config.yaml
targets: ["voice"]
label_smoothing: 0.05
init: "xavier_uniform"
lr: 0.011
orthogonalizer: "polar_express"
batch_size: 64
Rows from block 10, named by matrix and row number. Rows with one number belong to one channel. Each number is 128 + 24 x the weight over its row's rms, rounded and kept within 0 to 255. All counts start at 0. Numbers have three digits each. After the name is the row's rms in percent of the matrix's.
# filt: filter width-5 conv (model.blocks.10.filt.weight, 192x192x5), inputs 24-47, a 5 kernel for each
# gate: gate width-5 conv (model.blocks.10.gate.weight, 192x192x5), inputs 24-47, a 5 kernel for each
# out: residual pointwise conv (model.blocks.10.out.weight, 192x192x1, transposed), outputs 96-191
filt.8 098:129143154144163157168153152154090079115149122118107103089124130138115159113108114137133134144154148121125067101145170123090108097109106083137115102141119122113116148141143197163150145121068118133126113109132106099166111126089102113121144166118141136130108123097124148150133159156107139100153132171158096130150137167127122109094104128122136144146146139105131140
gate.8 096:109138126142139112104132145175137115161107130110136127126104115114140127158076113119101119126095085112128149125115131131122131127124133133120133115139091149156141138155118088089151135137094111107116141132125133138164101123160135167151151146105085132112161148122126112142143144118113140135148105119099155180152129176125124118105106167138158167143094113136119132
out.8 098:173156164115105132117119116139126131105118116120118182128131159139155129129119127142140109092082157081097105118124113120068136136090095113112155091118147132129123127131107127105099146209154138117152120143143073124129131134140119198111138134098088114160117150137142098137099127117115130161
filt.9 099:157166149136125152129148085107120139124142151136117107121150144153144107174145154128135146118086149096124109108127169160117090114129130106131136121115118139130135098145126132168187104093097122143128108104107132117152105074137148148118113114109142148148159173103093130139129150133173166137133128139182126117104120098167132113165128119097100118096126112148149142
gate.9 098:169161162151122122125096139124119065114085142157140106160166128140106100117115178167113149135079099163152082129148142121131124105116119140074125118122109116104106127130152177102094181170177133134120133165133149147094115096128135136138121111126085110142094120146146117136133120140105109123142098079110128080120145207125114122110102112119121113105111154102145154
out.9 099:094152116103127105097106175137139120074131139135121076138115133131174148157152108142106127168117132123091124156130170117111161114143130160127108120113166152090123132140122079120155152123152141103146105166135157158129149110104098126122155155088138127141120107124141128121104129105126124131
filt.10 096:141176166101113108166145118125123110181150135143122143164128132125165144093144179169155102147145169153109082055086116127103103154150119142064074105058161137141141118134139099111120115107137165147148163137140168118113077135136119150093099101076091116126117171115084088101087151157155163147151127157139181135126132128122122160147132120174137105127141102133124120
gate.10 095:151147158137134109138146137127129164200173138148107103109107117126117132104149154118108119128158115164138110081079135125126125107085105093100156115158139134123151124110132110138110176153174141147084129116144142135147143157158139125119113136120084104105130146138099120121128142185194173149133121140152103128121152171105141134107103072099128141138129101134112121
out.10 096:178145130095130179113122122143130130079162126121144090139151117125136122123104069131117159124161100144154088103100157084118136165144153090089133124119108117145133126122131135107181157150123141148148189108133114127096154127089124134131168140134120081142143182135127136114129168151114105136
filt.11 096:138151128120113119095113131125077119064126130146110106141118080120141132112083107128128144135076133106167157112108121121126131099125122118079093113088141147141148165154071100115163137110070128119125100125116137142123079155101092119107125074147124109120140118104142138136158129082107124132107115120151144121146087168153150148164146122127115144106105132119093089
gate.11 092:115130157113143135115118134112123123092134123095119112156118150138149146129138121134144108098082100123148128098123145142157127139147135091149081138118152127121106073140125156166153117145139154145109108102136124122167117166130137141128144132148099110127144113109130086109130125112168100126105117155127145093132112105105106113161143134130127120122154152135134116
out.11 133:131136158108079106138125128115130100124137131118103145142129122127157094108123153126101117147130129175133163151129105119127101108140163098091102150152119150097126088103135159116116119161109104136089112141131111119122106060092134128124104139120116171122126145131156137074147114096121089145
filt.12 098:141108155140131109094113125099126127112141124114129157152175102112132133137120130144099075117164143082113170122137151148132130118119129114153093059076145106103108154153097087135080124100110110125133158087147147096145080129104137158149130117123104120107163140122106099129148127075117127096085147125131161127126144105142157138154128164140107165167110149128132161
gate.12 099:153134117137149125102131128084151100091112112112114092097100132167157126125089105082137137127141137144121129134156148118117132137119110093130137120097119156138134079120164153100122143114124144130145127147151153130090146135065124121125093107100102137112134111132140158157090079161152168141151149130124136153129116139103178192139104118128164110123143176160094090
out.12 094:130162129140087115104128144135092121110108137081095124135123103090122077139160157094122121140117150114142155119165100135139105130164160141160119116095131153136117117173120155129094174140122160147137130124109151115106134156145094143165143114111127124131125084084107159175151159091127175131
filt.13 093:110060083084101123154122129151110145107071124130127127109091122104129093103111165114113121121094117147139116132141114145134119125159134167147153124097150171140119147117121110129097156140135142140192134146144133127141112131151143153136152158173139148150144129139130130141148147125150128132115088118076122137092083128132123150131114101170152149140146118102127114
gate.13 090:149103159118122178138130152173117120207124154171121129108115174153170164160073083134131123117108084125119095143131124098116109145131145094133186191084104139133118115095131121160188170139144124140154114146108122180164162156143138135166121106090109149135138113159145128137127110140114105122154106115112156146113097146128143155144144083144092099101084099081115130
out.13 093:104123162120123144116099121122161180096110150152130095122113103162163128141136133166106157138118139109132152111136133106116131105136073100092109098143140115132155159159106158135084124155144097101149115148134118127106098149134120133107100152162108169088118110159137093104133137161114113117
filt.14 098:095154168152160144163094099106131163160111144117186146145111137127125130107150128117150133150152100112132129088076126113133135104124116097083107154119163156152147085138179155097074129103097136145175115137122135109109110094170130144149079081153132063104118173147154172189143121118098108110143100168149095118132128096127144147111099144117092137116117092114129137
gate.14 096:097113161130130120162147135140135095105105065155129140151173100122098141134126149125142147122098115145125134126135154138145134137143131079132158098132169139114133108157117107118100140165170166140141188151143118122156184135147098099111129126173129110084096103115132105061140139144132145103102130117096118087171130163155128148138127107165141159127124127122126131
out.14 108:137098137154121140121092082154118161164141106170138180121144133145137123140082125144120143129117117138135107158105097132105123133145122105115173120076094078158099148108098151107143101185121139053089142111128120154139125136087091133125108165122137136108127127098110116151107128109145132120
filt.15 102:124132174159125117127127146112109108127089139163125122112111115126126120147090081114111124119159144116132117120156098116136135119108107125133116113165130142124160127140083087126105128160132159117133161143121106149139122108124132105134117133136124135167154081075080136157143119101108136097136141099129072131147164106173143114131139138133136150123108125172170110
gate.15 099:121129154101121148122162140147179168183128150166128142133138126112126122113097106165148094136172163101148119119106107119142140137160126164112136129149149156133133143146120088120093140133157122125146118144120132124129177120157117139139129105162162157146144146097093115141161131144163142102129132148125145117152187185150150136120110099111098102083135106117159154
out.15 108:133147107153158122084121087126110144172147106114096099121176119160118128166135129128147113133162145119137148123144145134125137091121150142104133152135163147107140110124093155102102102099175112120132123184109147135127118137136142112112147128105178139164121126160164110100110145110108128104
filt.16 100:167125114144119093105103123130112148147151107116127106129145117090132144112138147111105092099127128146089120129125116126088127126134100117134082107116098125102116102087062072083100156167138101125160124117183129105099097083127121123112120099117148146142112134145177126142161118160173174148106100114128160172126140193142128112108140113171137137135108095135134110
gate.16 096:123131138136141163149102095079142137111137120130098101114151087111131113131134119132132103129106144126150135137144133168139146138138133101118114179098135141106113143160134111155140129156115114072090117107113087092132094105101113113092125123148150132132088165139113132149137131119101127127148128098124148093118113100141169123143113092117089101140145112120144130
out.16 111:141118166130124154134106162128102109107127165174133146125118144091154143144113113135170141135129118162109101120108154102159116135149134138163167160124136116195138116160136106149110159161119144099140120132111081102121175158186149124100121155100131115068132137123089106074107114131154113125
filt.17 100:091111120125109096125128087131135087127120126120149127119131138136136121106117093096115091118093131105119186131152148121122134152113137149117143104130134117109096132098143123117177133130145148153161141139130117143116124100137143115116131115129136128103165129121089128090109130112069126163166127164126121103081134117162143133130133143145118181170102146141131105
gate.17 096:124123127128106111121105096130073173156134131114155111094090136159114133142093131129128180115135142164135139143151140118143148137127135130132142113108101113123105135108097134140116101127114134120128143141079122118148143139110138120116098099122141123129131168088107132101102118118146133103114115127127141124134170134112145121113152153123148099135177127125128103
out.17 097:154143133142129100122125106124131163118131165118111139176135164140134148126120137124103151183149141114124092094121119104083087174127157143108117118139134140153128115132113121133096117123087156126121157130115184109120118141177132147168119122148152080111107149107130136097180120088130124087
filt.18 103:138079118093119166103162127131110113144150139136125117129108152149135102119110107127112097115173149162118130126128126124130114138118114141144123127128113133078105078109077117168177158148181151121153157122154116170119165161132146117112150101136117157113120113137121131145135132128152130140099156142132127116126146122145124134139101110140161157141114120122149148
gate.18 101:132123113139140145133177132135165114116119108129156110139118133104107158177135094165060073142113121119119112088101149100139155132141126150134130081111119144114150109153146128153141137147121132148127118118114098093113106122136149128123137131119161158159168145131154131169149136140141161123141168129183119123142143166141160088117100108110151128128109131155143120
out.18 107:114128138145137107126130121118121127121139126104124125156139137112133135126144117115141111103150160091152124139127119101111135121143161087138098128118120167140146118159137099156160145086137155124146090169116105131165143141173139095150119121137100159117124146138071195146155106074126178128
filt.19 097:075127129129126150162140055103125099130118105107077104122129111126112140144148137134150128128164164144111109127132140150142136124125126124092049125079132075120146156111174148158120113113099129129078097126140155082109084165124111153143118146152139110129132160115132097145131126062105113103134114113112167151151108093125126137138104088121108124092104141150152122
gate.19 094:174149155153118098137089129144144113119105122138107091125149106122083095118101107146123157082145186155106120098158156130139135127145126183108152165127108145143184141136143139117103159155164135146120116134166149137124109137117087100131175119105136121109093115134085119119167143114148122098101119121144180100124126096119127124160112122102092132132149136096090110
out.19 105:138090132113094122162127156120106112155124157082121107100131163170121150115077082178129113122115121110110122108106075129136100147107126102137126117132172112121169142128122101110116099138136145109151103144114168133159140108122169175146136142112150149151139130128121154177141106111166124158
filt.20 100:091097147130116149148170109153132082151129114129130127121109108097153113133127147118117118117141123156135161138147128132127134140118121105112154143139180139105126121139112111146104109129132117108171082111096146166083159124130121085132129158137155152139123156101149120126124103124115128134137142169112137133162145101134135139138130212161132116136113134152126135
gate.20 098:116098111102172143128115154148145107108093161151121107130129124103098115136128126148141144142112097131142105121140137115130103099120129113120094128148121098113139128148113177137114140150138142126119125116155175142139126172160159158131169124112102117130113129141134096134140110182122150153123112112183120094186144085168171130181115179107091098112136137162141151
out.20 092:131121171134143118116146164133127147157138146118173131146135090105126143075107119097110147124127120134159142117126123140129105107195172128144144124137129126120138161122178125143186113136162113105101148141145144094142190100097185120101137072160101119116129105115101123167135137129108139117
filt.21 097:093142122130108137145156144151076084132138075135166148138116102124151124148131138100091117153164138124141150132171139141116120145114117147137152108066140150164119130110122177129116126122129130127116155193151186116143117130141135109105147168153124152139126090148077141137158139121128121120134137116102102134053083107128127150134139129109161157153130120097103119
gate.21 096:134174145132088101064130089146151189148170120113110114166161112092148138154128113176155154163132147155158172179148137147112123125128126134100124133108133098092124133130122141151101116116094137115091123121105107124063092117128158119139126121126135124123120138135157123152095068121124160132075106120136105121161168109102116120101118114127091105159126140134117110
out.21 079:127114121113137094136133143105117163127111149115122125167134113150146094088172144125094156090091087127137120114163075138149082130124119124081133143147110165096134142122117114138152099118161145153148138119176163155115140154117107114118154076146096193096096110113129129138117099145150140130
filt.22 100:101116118111119188114115088146102121130150173142155156122162115127153170131163171125139094124135074098135139126113111164136128128110125152130119091186150113127148149121110119138103154116121120136137116111154132112116112095133090151127133114126116136130138082115104119106101107153150130114150137176084094112135122114160129127102146124098119142124091156129137127
gate.22 100:165132154113106144081145124144127169154109096127139102126125122132159154129129141116153148165111104116138083090095147157127112120100127167142101115091144079099139148131096148113120138116100082117123128149138154124078143141126138112117144093113115104106137121129123146113077067093164118121130160174157074120106159142101097108110137151097126147133167165166152162
out.22 098:113163119149144156132112138120151106179111112123138169118123147129116097140176138161124149133133143116147134130114168096124112144172097116116121142130101150138131152122131130101150182113138118126152122105088117117115126142099071129139122129162139124128142150143134114098164111138146159107
filt.23 102:123137102106133074140141151132108156157124135128122138132126138126101136111135109151160102132103117140130123112157175110123101111089098102081104165169111076126087102185141133084148124106117133136095117155085132119106167145110103112108099101148141129139104119094110135152098114124115137176100078105144170116074093092117140140135091103122140166123186162176136118
gate.23 102:122123123153144077079113111141157147169159152157173178162121137139172133100160125142127128102103084127150101122120084115117151141137127140151156166167139143138128088123141175160153128144119148155143122153163164112120140117117138112124133120130135135127123089076122148112164132123124119152147151144124108118118124132122121120135158170118142121118129137121094122
out.23 090:116127114100132142135111143148127134138147123152160102172156137145081131144140145137099157134114159159153085143162113106124179114158092126187169145100083117120135154110171122142108104131150142094128142129137129108121129122132100097138111137097083107127156117112178132100122122151129179158
filt.24 096:112093134117138156133155152107172166131155138161123100147121147179162149125135112131136135143110122128128079077116171129165147150146157157181143157144126121127147130113147075087116139132125134122105126129153132100129157178118093121141159191135127119121121126134123143092116084134156119139127120139139160129138172155170115103139146140156110141131114140128117120
gate.24 101:125148111110098164146157149129132122127072164134131166156151113149140138151135151176153122137128100117101131154137166113149145133128131179138144141149112090108136132106124100121087123158168150117081090128139127116084140133130150118135113105084109113153120146140143118120124087076106151144145153161147126128120143098145111130117075137135101158156137180188185146
out.24 098:140130126162143127133169125124146111131102116158122170184083101126138120123122111111156160104130139156127130154156136100101140113103124129095119133120122151083172097127123172142135145165128131121121166122112156121143148125130133113135176110149172134104130151136176137071137129072099095103
filt.25 096:098092167152156129133142140158125147121140164148159129128125116123147129122140111100156107147158130130143137142138122118150127143132133146147118111130181114112148132132090078106123127133160131141084116149138088096134134182122102138142121104164145133119122139146150154178101113130144122129090100101121105154114126165131165157129093118133140097133120116073115096
gate.25 094:154112103100084111109140133084164124141133124131155151131146131155122114129108122148127128091099094137114126150128164144158126127137155167094124129143116128142136180116135157112151158128120120131133120091138141139107165107109122158174140151068097103106098114099140145125130151149121142149156155106106131142139153095143153150130123095115118127160136120128115128
out.25 093:109103102119157113132123182076115132123153094172140148115146108132106110124127107153134104148069153137138118072143125165132107128145125134176143086140103145111132129131123169149135146136150128163121080106165077134113103128121139123105164120130129188149114150148138128118095090120109104131
filt.26 104:179142111085129135151153149138155144103123116137147139148162138117138152140099120126145158172153164147158161106084130122138116120116100138136103155217130114132119079118137125146083137098115150147199161142131150157150107122145138125109082137108119143122154129151159129142153141140130128133072102128143126117121114126123131112122138144166135116137120076109138160
gate.26 105:162133148127107126123115108108151093147111120106158130154158113157160145153151138129107095119111111174145098100108101127149132099125135138110157111176092132118126137151101105077095128108116135116182104166118115143157164128137086128150137163125165123132145126077117123161109092109106107152107116129145135110138096137152163144151126105137074133070136144138144145
out.26 106:136131142140147161137145112154155120109132146110096110153123130137140074151133077169122127107110118089096151086142118105155089111158144103099130147137133113180115143093092111108141177150118136061144149130115104166094081127112093144144102162146161138149132110113144100157130119139124134145