config.yaml
model: "sound classifier"
dataset: "read English sentences (LibriTTS-R)"
train_examples: 15625
gain_aug_db: 6
noise_aug: 0.002
n_mels: 64
hop_length: 160
input: "log_mel"
spec_augment: true
win_length: 512
targets: ["voice"]
num_classes: 2
arch: "wavenet"
norm: "batchnorm"
depths: [16]
kernel_size: 5
stem: "single"
widths: [192]
label_smoothing: 0.05
loss: "cross_entropy"
init: "xavier_uniform"
residual_init: "scaled_by_depth"
optimizer: "muon"
muon_scale: "original"
learning_rate: 0.011
momentum: 0.95
nesterov: true
orthogonalizer: "polar_express"
adamw_lr_other_params: 0.00081
max_grad_norm: 3.0
max_steps: 7100
batch_size: 64
epochs: 29.1
lr_schedule: "wsd"
decay_fraction: 0.4
final_lr_fraction: 0.1
warmup_steps: 140
weight_decay: 0.02
adamw_weight_decay_other_params: 0.05
Rows from block 2, named by matrix and row number. Rows with one number belong to one channel. Each number is 128 + 32 x the weight over its row's rms, rounded and kept within 0 to 255. All counts start at 0. After the name is the row's rms in percent of the matrix's.
# filt: filter width-5 conv, dilation 4 (model.blocks.2.filt.weight, 192x192x5), inputs 128-143, a 5 kernel for each
# gate: gate width-5 conv, dilation 4 (model.blocks.2.gate.weight, 192x192x5), inputs 128-143, a 5 kernel for each
filt.162 100 [173 142 155 148 188  99 119 144 113 161  95 103  84 151  51 120  79 107 111 171 142  90 186  75 134 145  91  49 128 125  80  85 142 163  96 110 165 198 113 199 147  91 107 105 130 147 141 198 128 100 124 116 136 123 198 139 128 142 151 115 155  75 123 155 164 165  92 108 138 115 151 168 139 128 121 106  64  77 148 147]
gate.162 098 [145  96 181 126 190 168 114 105  91  91 122 117  89 118 181 128  85 109 104 179 133 149 155 104 120 169 111 165 200 164 147 114 112 173  72 141 135 130  99  69 105 107 130 126 173  97 109  90 109  88 130 130 114 135 139  92 152 174 159 164 138 103 123  91 135 135 102 187 125 126 123 128  38 111  59 125 115 111 156  67]
filt.163 099 [149  59 156 117 131 108 126 113 178 171 101  88 154 168 179 101 123 110 163 180 121 171 100 155 141 113 103 124 118 121  94 141 199 148 172 163 145  67 113  84 142 101 137 149 119 116 192  75  89  84 124  32  92 167 124 181 138 164 183 166 103 108 126 113  93 119 156 120 130 109  80 133  70 152 120  91 115 131 147 139]
gate.163 102 [ 63 124 177 155 116 150 152 118 103 178 150 147 145 134 107 183 125 113 106 154 122  51 126 157 148 127 141 117 102 101 177 118 101 177 119  70 136 133 150 135 165 168 131  99 110 170 168  73 150 137 150 133 104 118 119 144  61 100 120 116 137 139 181 143 110 173 148 134 121 126 151 152 117 132 149 163 147 112 108 129]
filt.164 102 [129  87 130 129 134  93 147 180 101 105  84 170 132 103  82 166 133  96 140 141 167  92 112 136 139 167 171 126 132 154 143 142 175 126 101 125  87  97 107 103 144 172 131 174 195 163 215 142 142  98 153 136 128 237 104  89  76 111 122  93 168 160 103 156 134 122 127 109  99 175  84 112 126  85 164 139 110 125  68  97]
gate.164 101 [159 153 127 156 141 102 188 165 154 131 140 163 175 138  99 112 129 157 169 147 180  95 156 150 110 131 190  94 175  89 156 119  67 141 136 154 122 144 109 221  96 127  71  83 118 131 121 127  94  93 133 146  94  81 115 148 127 112 122 161  90 128  85 234 119 108  77 149 150 137 128 117  82 138 116 144 147 136 124 103]
filt.165 100 [103 112 107 119 137 125 196 201 156 151  85 125 140 114 122 161 131 139 226 102  60 146  71  58  67 162 108 143 128 118  96  77 104 122 153 102 113 132  98 137 148 150 139 192  74 124 108 192 187 165 114 149 160  83 133 170 181 157 126 121 134  93 109 151 113 159  53 110 113 128  94 133 154 123 119  62 133 214  95 114]
gate.165 100 [104 131 140  93 111 139 102 112 117 139 134 122 161  96 113 136 125 113 132 124 133 142 123 114 124 119 157  87 166 161 175 183 157 149 134 123  55 142  81 142 118 136 141 160 105 148 140 103 106  85 128 151 130 112 104 132 133 137 148  92 136 161 120 192  67 120 134 125  94 143  83 106 163 132 161 120  83 160 166  89]
filt.166 099 [121 105 129 120 149 129 144 141  64 188 132 112 128 132 150  94 164 110 107 158 128 159 178 109  94 147 172  99 138 121 204  94 142 114 102 118 109 177  82 190 146 126 155 125 103 117  98  95  56 120 132  88  68 153 138 115 122 124 104 101 109 142 131  85  68 171 151 104  97 137 126  89 123  42 132 119 174 112 119  94]
gate.166 100 [ 62 133 179 174 100 131 135 115 146 117 190 163 174 159 160 169 146 114 156 100 148 141  49 196  79 208 150 142 121  88  83 139 210  88 121 164 136 151 156 128 141 131 116 130 127 131 150 109 156 195 144 107 119 204 163 130 100 143  97 124 109 110 140 145 145 112  50  84  35 136 149 112 137 172 168 128  80  97 111 167]
filt.167 102 [109 127 142 170 132 116 165 147 122 133 109 102  96  60 144 114  75 152 128 122  88  70 131 160 128 124 135 178 137 101 135 107  58 127  99 132 110 132 161 162 143  99 161 142 154 112  65 151 164 127 119 119 110 138 108 112  82 128 121 162 144 129 118 117 111 110 165 120 139  78 163 109 136 101 169 107 138  84 175 190]
gate.167 102 [125  83 133 104  69  57 133 120 131 118 111 155 119  97 138 130 151 130 135 106  83 121 116 129 130 123 162 176 126  84 143 138 113  53 150 109  99 114 152  97 114 132 184 161  88  80 117  45 135 125  97 139 137 175 153  99  96 152 148 176  65 216 171 127 134  88 144 130 121  45 136 153 139 110 122 101 171 114  96 131]
filt.168 101 [137 117 157 142 133 133 128 194  80 104 107  92 150 125 149 103 107 150 138 119 104 187 167  77 115  92  87 109 139 101 174 146 113 175 160 141  91 101 119 134 168  91  75 123  68 191  90 172 161  67  91  77  85 146 109 104 154 138 118 111 150 192 163 155 148 125 126 162 163 163 124  60 111 148 143 104 123  78  77 145]
gate.168 098 [117  97 141 111 170 152 142  91 104  69 101 155 139 119  91 156 133  95 150 142 191  82 116 109  89  64 134 151 127 153 153 133 131 139 145  88 158  73 118 150 129  82 160 169  88 162 127  95 143 113 102 107  83 105 125  94  99 155 108 148 125 160 114 159 155 141 171  86 100 181 132 145 133 148 109 151 167  61  93 114]
filt.169 100 [120 218 123 151 137 129 183 132 142 130 186 104 167 138 142  81 179 109 155 201 122  59 149 147 115 128 125 160 152 113 147  98 113 141 130 125 142  83 133  63 124 181 138 183 165 146 113 123  98 124 121 145 142 158 140  95  73 123 130 158  80  95 110 140 114  73  91 124  58 110 111 151 196 133 103 132  85  97 132 144]
gate.169 100 [143 130 104  97 142  82 119 173 152  77  89 114 116 162  86 123 143 165  57 171  63 151 147 108  99 125 122 114 145  80 146 125  57 128 170  88  94 147 105 199 165 158 170 123 147 122 151 166 138 137  67 130 180 174  99 165 119 104 132 150 160 178 129 122 141 109 148  75 118 164  93  99  76 180 112 107  84 125 144 111]
filt.170 104 [142 179  88 161 109 126 156  89  84 144  80 105 126 160 155  82  83 135 106  67 115 130 137 163 119 119 128  98  84 156 103 114  99 142 108 124 102 171 127  49 116 182 141 180 125 123 113 134  94 102 158 112 123 183 126 137 100 124 147 146 160 113  44 108  77 160 155  94 101 172  63 131 142 102 185  75 148 105 124 123]
gate.170 097 [125 126 134 102  63 153 153 127 106 113 105 195 172 117 154 129 140 199 106 122 155 122 162 105 179 164 137 123 107  93  96 121 140 118 120 138  71 183 156  91 118 136  97 112 104 158 114 115  85 108  95 116  80 129 129 129 157  99 107 131 128 129 118 138 154 125 132 132 176 144 103  75  81 143 144 120 184 149 176 134]
filt.171 102 [133 103 100 162 121 192  87 129  77 185 108 122 154 116 112  74 160 113 155 146 109 149 172 102 109 103 148 126 156  94  99  76 150 197 170  84 148 104 108 151 119 128 192 139 102 104 144 156 126 139 120 109 100 144 142 141 154 141  87 159 199 116 147  80 109 139  93  95 164 129 154 167 123 148 233 111 126 179 148 160]
gate.171 101 [ 78  94 144 131 122  83 142 115 123 122 169 157 151 137  85 144 145 152 132 119  91 144 156 158 109 173 141  91 124 149 170 135 137 134 139  98  90 146 108  97 124 203 188 133 106 128  62  60  88 165  81 127  75 176 114 105 113 102 121 119 210 115 155  96  94 157 136 189 111  95 148 161 119 162 105 113 127 161 126  93]
filt.172 100 [ 51 175 146 148 178 139 115 132 134 107 169  98 109 190 167 145 146 109 151 110 150 158 164 121 107 114 152 175 149 159 148 135 104  72 165 116  90 137 125 155 101 109 118 132 104 128  92 143 150 126 103 122 119 128  78 126 120 143 127  89  75 136  68 136 159 175 117 135 136 149 147 150 144 152  94 198  95 157 170 119]
gate.172 098 [164  94  93 163 108  67 111 154 125  89 109 153 115 119  97 128  84 111  83 102 148 110  81 160 143 152 134 136 110 118  91 148 100 170 122 158 133 117  88  93 112 100 123 139 161 143 139 138 140 103 151 165 113 182 130 178 125  68  72 136  82  82 151 146 129 107 136 202 160 193  99 131 122  88 132  71 154  97 161 111]
filt.173 103 [178 155 102 140 137 112 108 111 149 103 104 129 112 125 155  97  82  92 124  82 177 123 155 135 168 115 123  91 112  76  72  84 170 126 103 204 117 160 150 113 172 144 113 152 153 204 183 192 135  99 109 118 138  73 143 206 134  96 179 117 133 141 175 137  99 158 161 144 114 138 143 106 127 129 110 148 111 140 156 137]
gate.173 100 [110 109 130 106 104 163 132 148 134 162  66 142  87 127 146  84 126 145 139 154 183 119 131 197 171 132 128  84 150 130 110  85 167 145 105 125 165 168 142 105 174 198 131 111  76 166  76  83  79 156 182 141 122 153 152 108 110 144 145 113 144  76 153 114 161 175  41 145 111 116 187 139  86 170  93 127  82 171 141 160]
filt.174 101 [163 139 143  66 160 107 150 112 135  88 137 170  81 168 121 145 139 139  70 130 153 201 139  67 106  96 159 130 109 158 155 145  68 129 128 117 164 111  64 137 159 149 144 130 126 113 184 121 145  82 121 138 133 102 129 129 110 162 157 161  88 161 127 126 153 152 111 129  74  84  41 112 136 127 141  74 145 136 106 114]
gate.174 102 [135 177 139 116 107 232 134  96 143 116 173 114 135 107 115 108 113 123 102 217 108  79 146 119 172 127 114 133 193 169 201  97 158  84 187 137 116  81 143 120 164 169 161 132 135 105 116  99 132 113 113 139 131 130 112  76  82 119 129 156 164 105 196 140 170 228 153 130 126 104 165 177 127 100 102 170 194 137 135  71]
filt.175 099 [115 142 126 166  83 151 122 117 134 148 167 180  73  92  76 143  95  70 148 173  78  90  83 174 134 135 122 125 156 142 115  85 125  87 120 143 145 112 148 144  94 147  69 146  94 143 148 169 190 191  69 130 115 167 132  82  94  95  98 142 147 144 160  78 137 221 167 126 123 147 149 136 118 117 166 146 150 120  73 143]
gate.175 102 [119  93 151 181  72 107 105 127 135 152 145 115 106 127 113 108 175 183 118 156  59 191 143 161 148 152 130 139 163 178 144 153 131 159 154 136 131 137 131 134 146 114 147 144 153  72 171 178  96 113 147 107 120 156 153 124 145 110 105 118 105  89  98 105 144 106 118  74 136  93 101 172  65 138 160 141 101 124 101 125]
filt.176 100 [106 150 127 139 135 103  82 144  75 129 172 109 149 150 155 153 102 112 158 129 126  80 171 167 116 138 203 147 112 148 158 150  97 151 149 122 107 145 140 182 151 199  92 146 126 124 145 200 105 132 205 126 133  96 171 114 113 123 121 101 126 132 145 114 111 153 121 144  99 116 164 117  77 146 151 153 103 111 119  96]
gate.176 097 [ 98 120 148 124 139 147 129 149 151 121 128  98 162  95 116  64 122  88 118 123 141 149 155 199 157 171 150 118 184 150 116 119 135  97  71 126 105 109 134 140  83 115 146 147 145 152  97 100 128 144 126 123 153 165 100 141 158 132 131  95 130 145 156 159 120 114 109 126 120 162 127 104 141 128 101 132 145 102 135 179]
filt.177 101 [ 87 108 118  83 104 114 156 125 104 169 140 125 136 138  90 132 164 142 100 103 182  98  67  57  92 227  99 113  75 138 146 168 133 195 144  89 118 137  83 147 122 121 172  98 142 140 119 155 109 176 124 137  83 109 138 135 108 116 137  85 116 189 146  90 164 109 123 127  84 111 167 136 182  84 132 133 167 186 133 153]
gate.177 102 [121 124 135  80  79  68 138 134 135 129  88 136 150 150 158 149 138 132 128 180  83  93 126 136 155 109 168 117 144 124 137 100 119  45 117 167  94 100 149  78 103 127 162 170 133 127 149 109 107 158 148 180 125 129 163 116 103 143  54 102 191 104 180 142 121  95 107 158 174 178 141 178 170 149  99 113  87 106 117  85]
filt.178 104 [127  59 158 133 148 147 157 115 138 150 135  85 130 142 132 127 123  96  24 176 159 153 150 128 143  98  92 129  83 129 154  92 113 156 130 121 132 148 112 142 115 161 116 112 116 160 148  80 109 170 140 116  83 137 122  94 172 142 126 125 213 114 169 164  99  99  82 140  97  67  96 123  90 109 183  96  86 182  83 100]
gate.178 099 [112  81  88 104 125 128 147 132 214 141 124 109 199 138 110 103 142  97 140 107 123 116 151 132 150 130 165  80 159 143 152 122 128 100 126 129 152  80 140 104  70 147 120 150 137 201 154 131 181 180 124 107 137 165 133 126 122 106  90 136 162  86 126 135 128 150 144 108 123 131  77 129  91 118 138 158 150 129 116 114]
filt.179 099 [113 103 110 156 163 142  96 123 113 120 144 120 173 171  96 124 192 143  96 149 111 101 119 160 147  86 142  97 174 129 140 148 104 154 120 146  90 209 114 135  70 134 138 130 116 164 164 138 177 115 145 134 115 143 159 118 102 116 149 123 105  49  74 151 162 157 171 110 125  78  99  70 157 124  79 117 122 165 154 136]
gate.179 102 [145 174 118 116  77 115  67 121 134  75 114 174 203 161 108  89 138 109 114 118  77  89 119  95 170 137 175 121 118 139 161 126 169 130 122 105 113 130 173  89 111 156 127 141 174 151 171 154 100 117 107 132 118 140 139 138 100 105 153 134 106 190 152 110 143 127 139 155 112 103 127 125 196 148 136 165  99 168 121 158]
filt.180 097 [117 154  93 125 105 146 161 143 137 148  89 102  87 141 184 117 168 130 112 176 112  81 135 160 104  59 142 101 149 127 161 115  73  85 124 147 127 167 115 199 100 101 107 113  92 153 146  99 126 114 145 101  65  93 120 172 180 107  79 127 109 112  80  94  88 130 103 116 107 160 143 184 117 142 172 104  99 150 156 163]
gate.180 098 [103 106 105 153 153 127 155 136 102 136 101 112  83 127  64 128  96 145 104  71 114 131 175 185  73 118 148 132  73 124 144 115 119 156  54 117 119  74 105 131  65 124 114 126 183  94 114 171  98 120 176 166 142 123  82 146 144 159 181 171 190 159 144 104 156 120  96 115 103 149 109  55 132 110 138 150 108  98 140 126]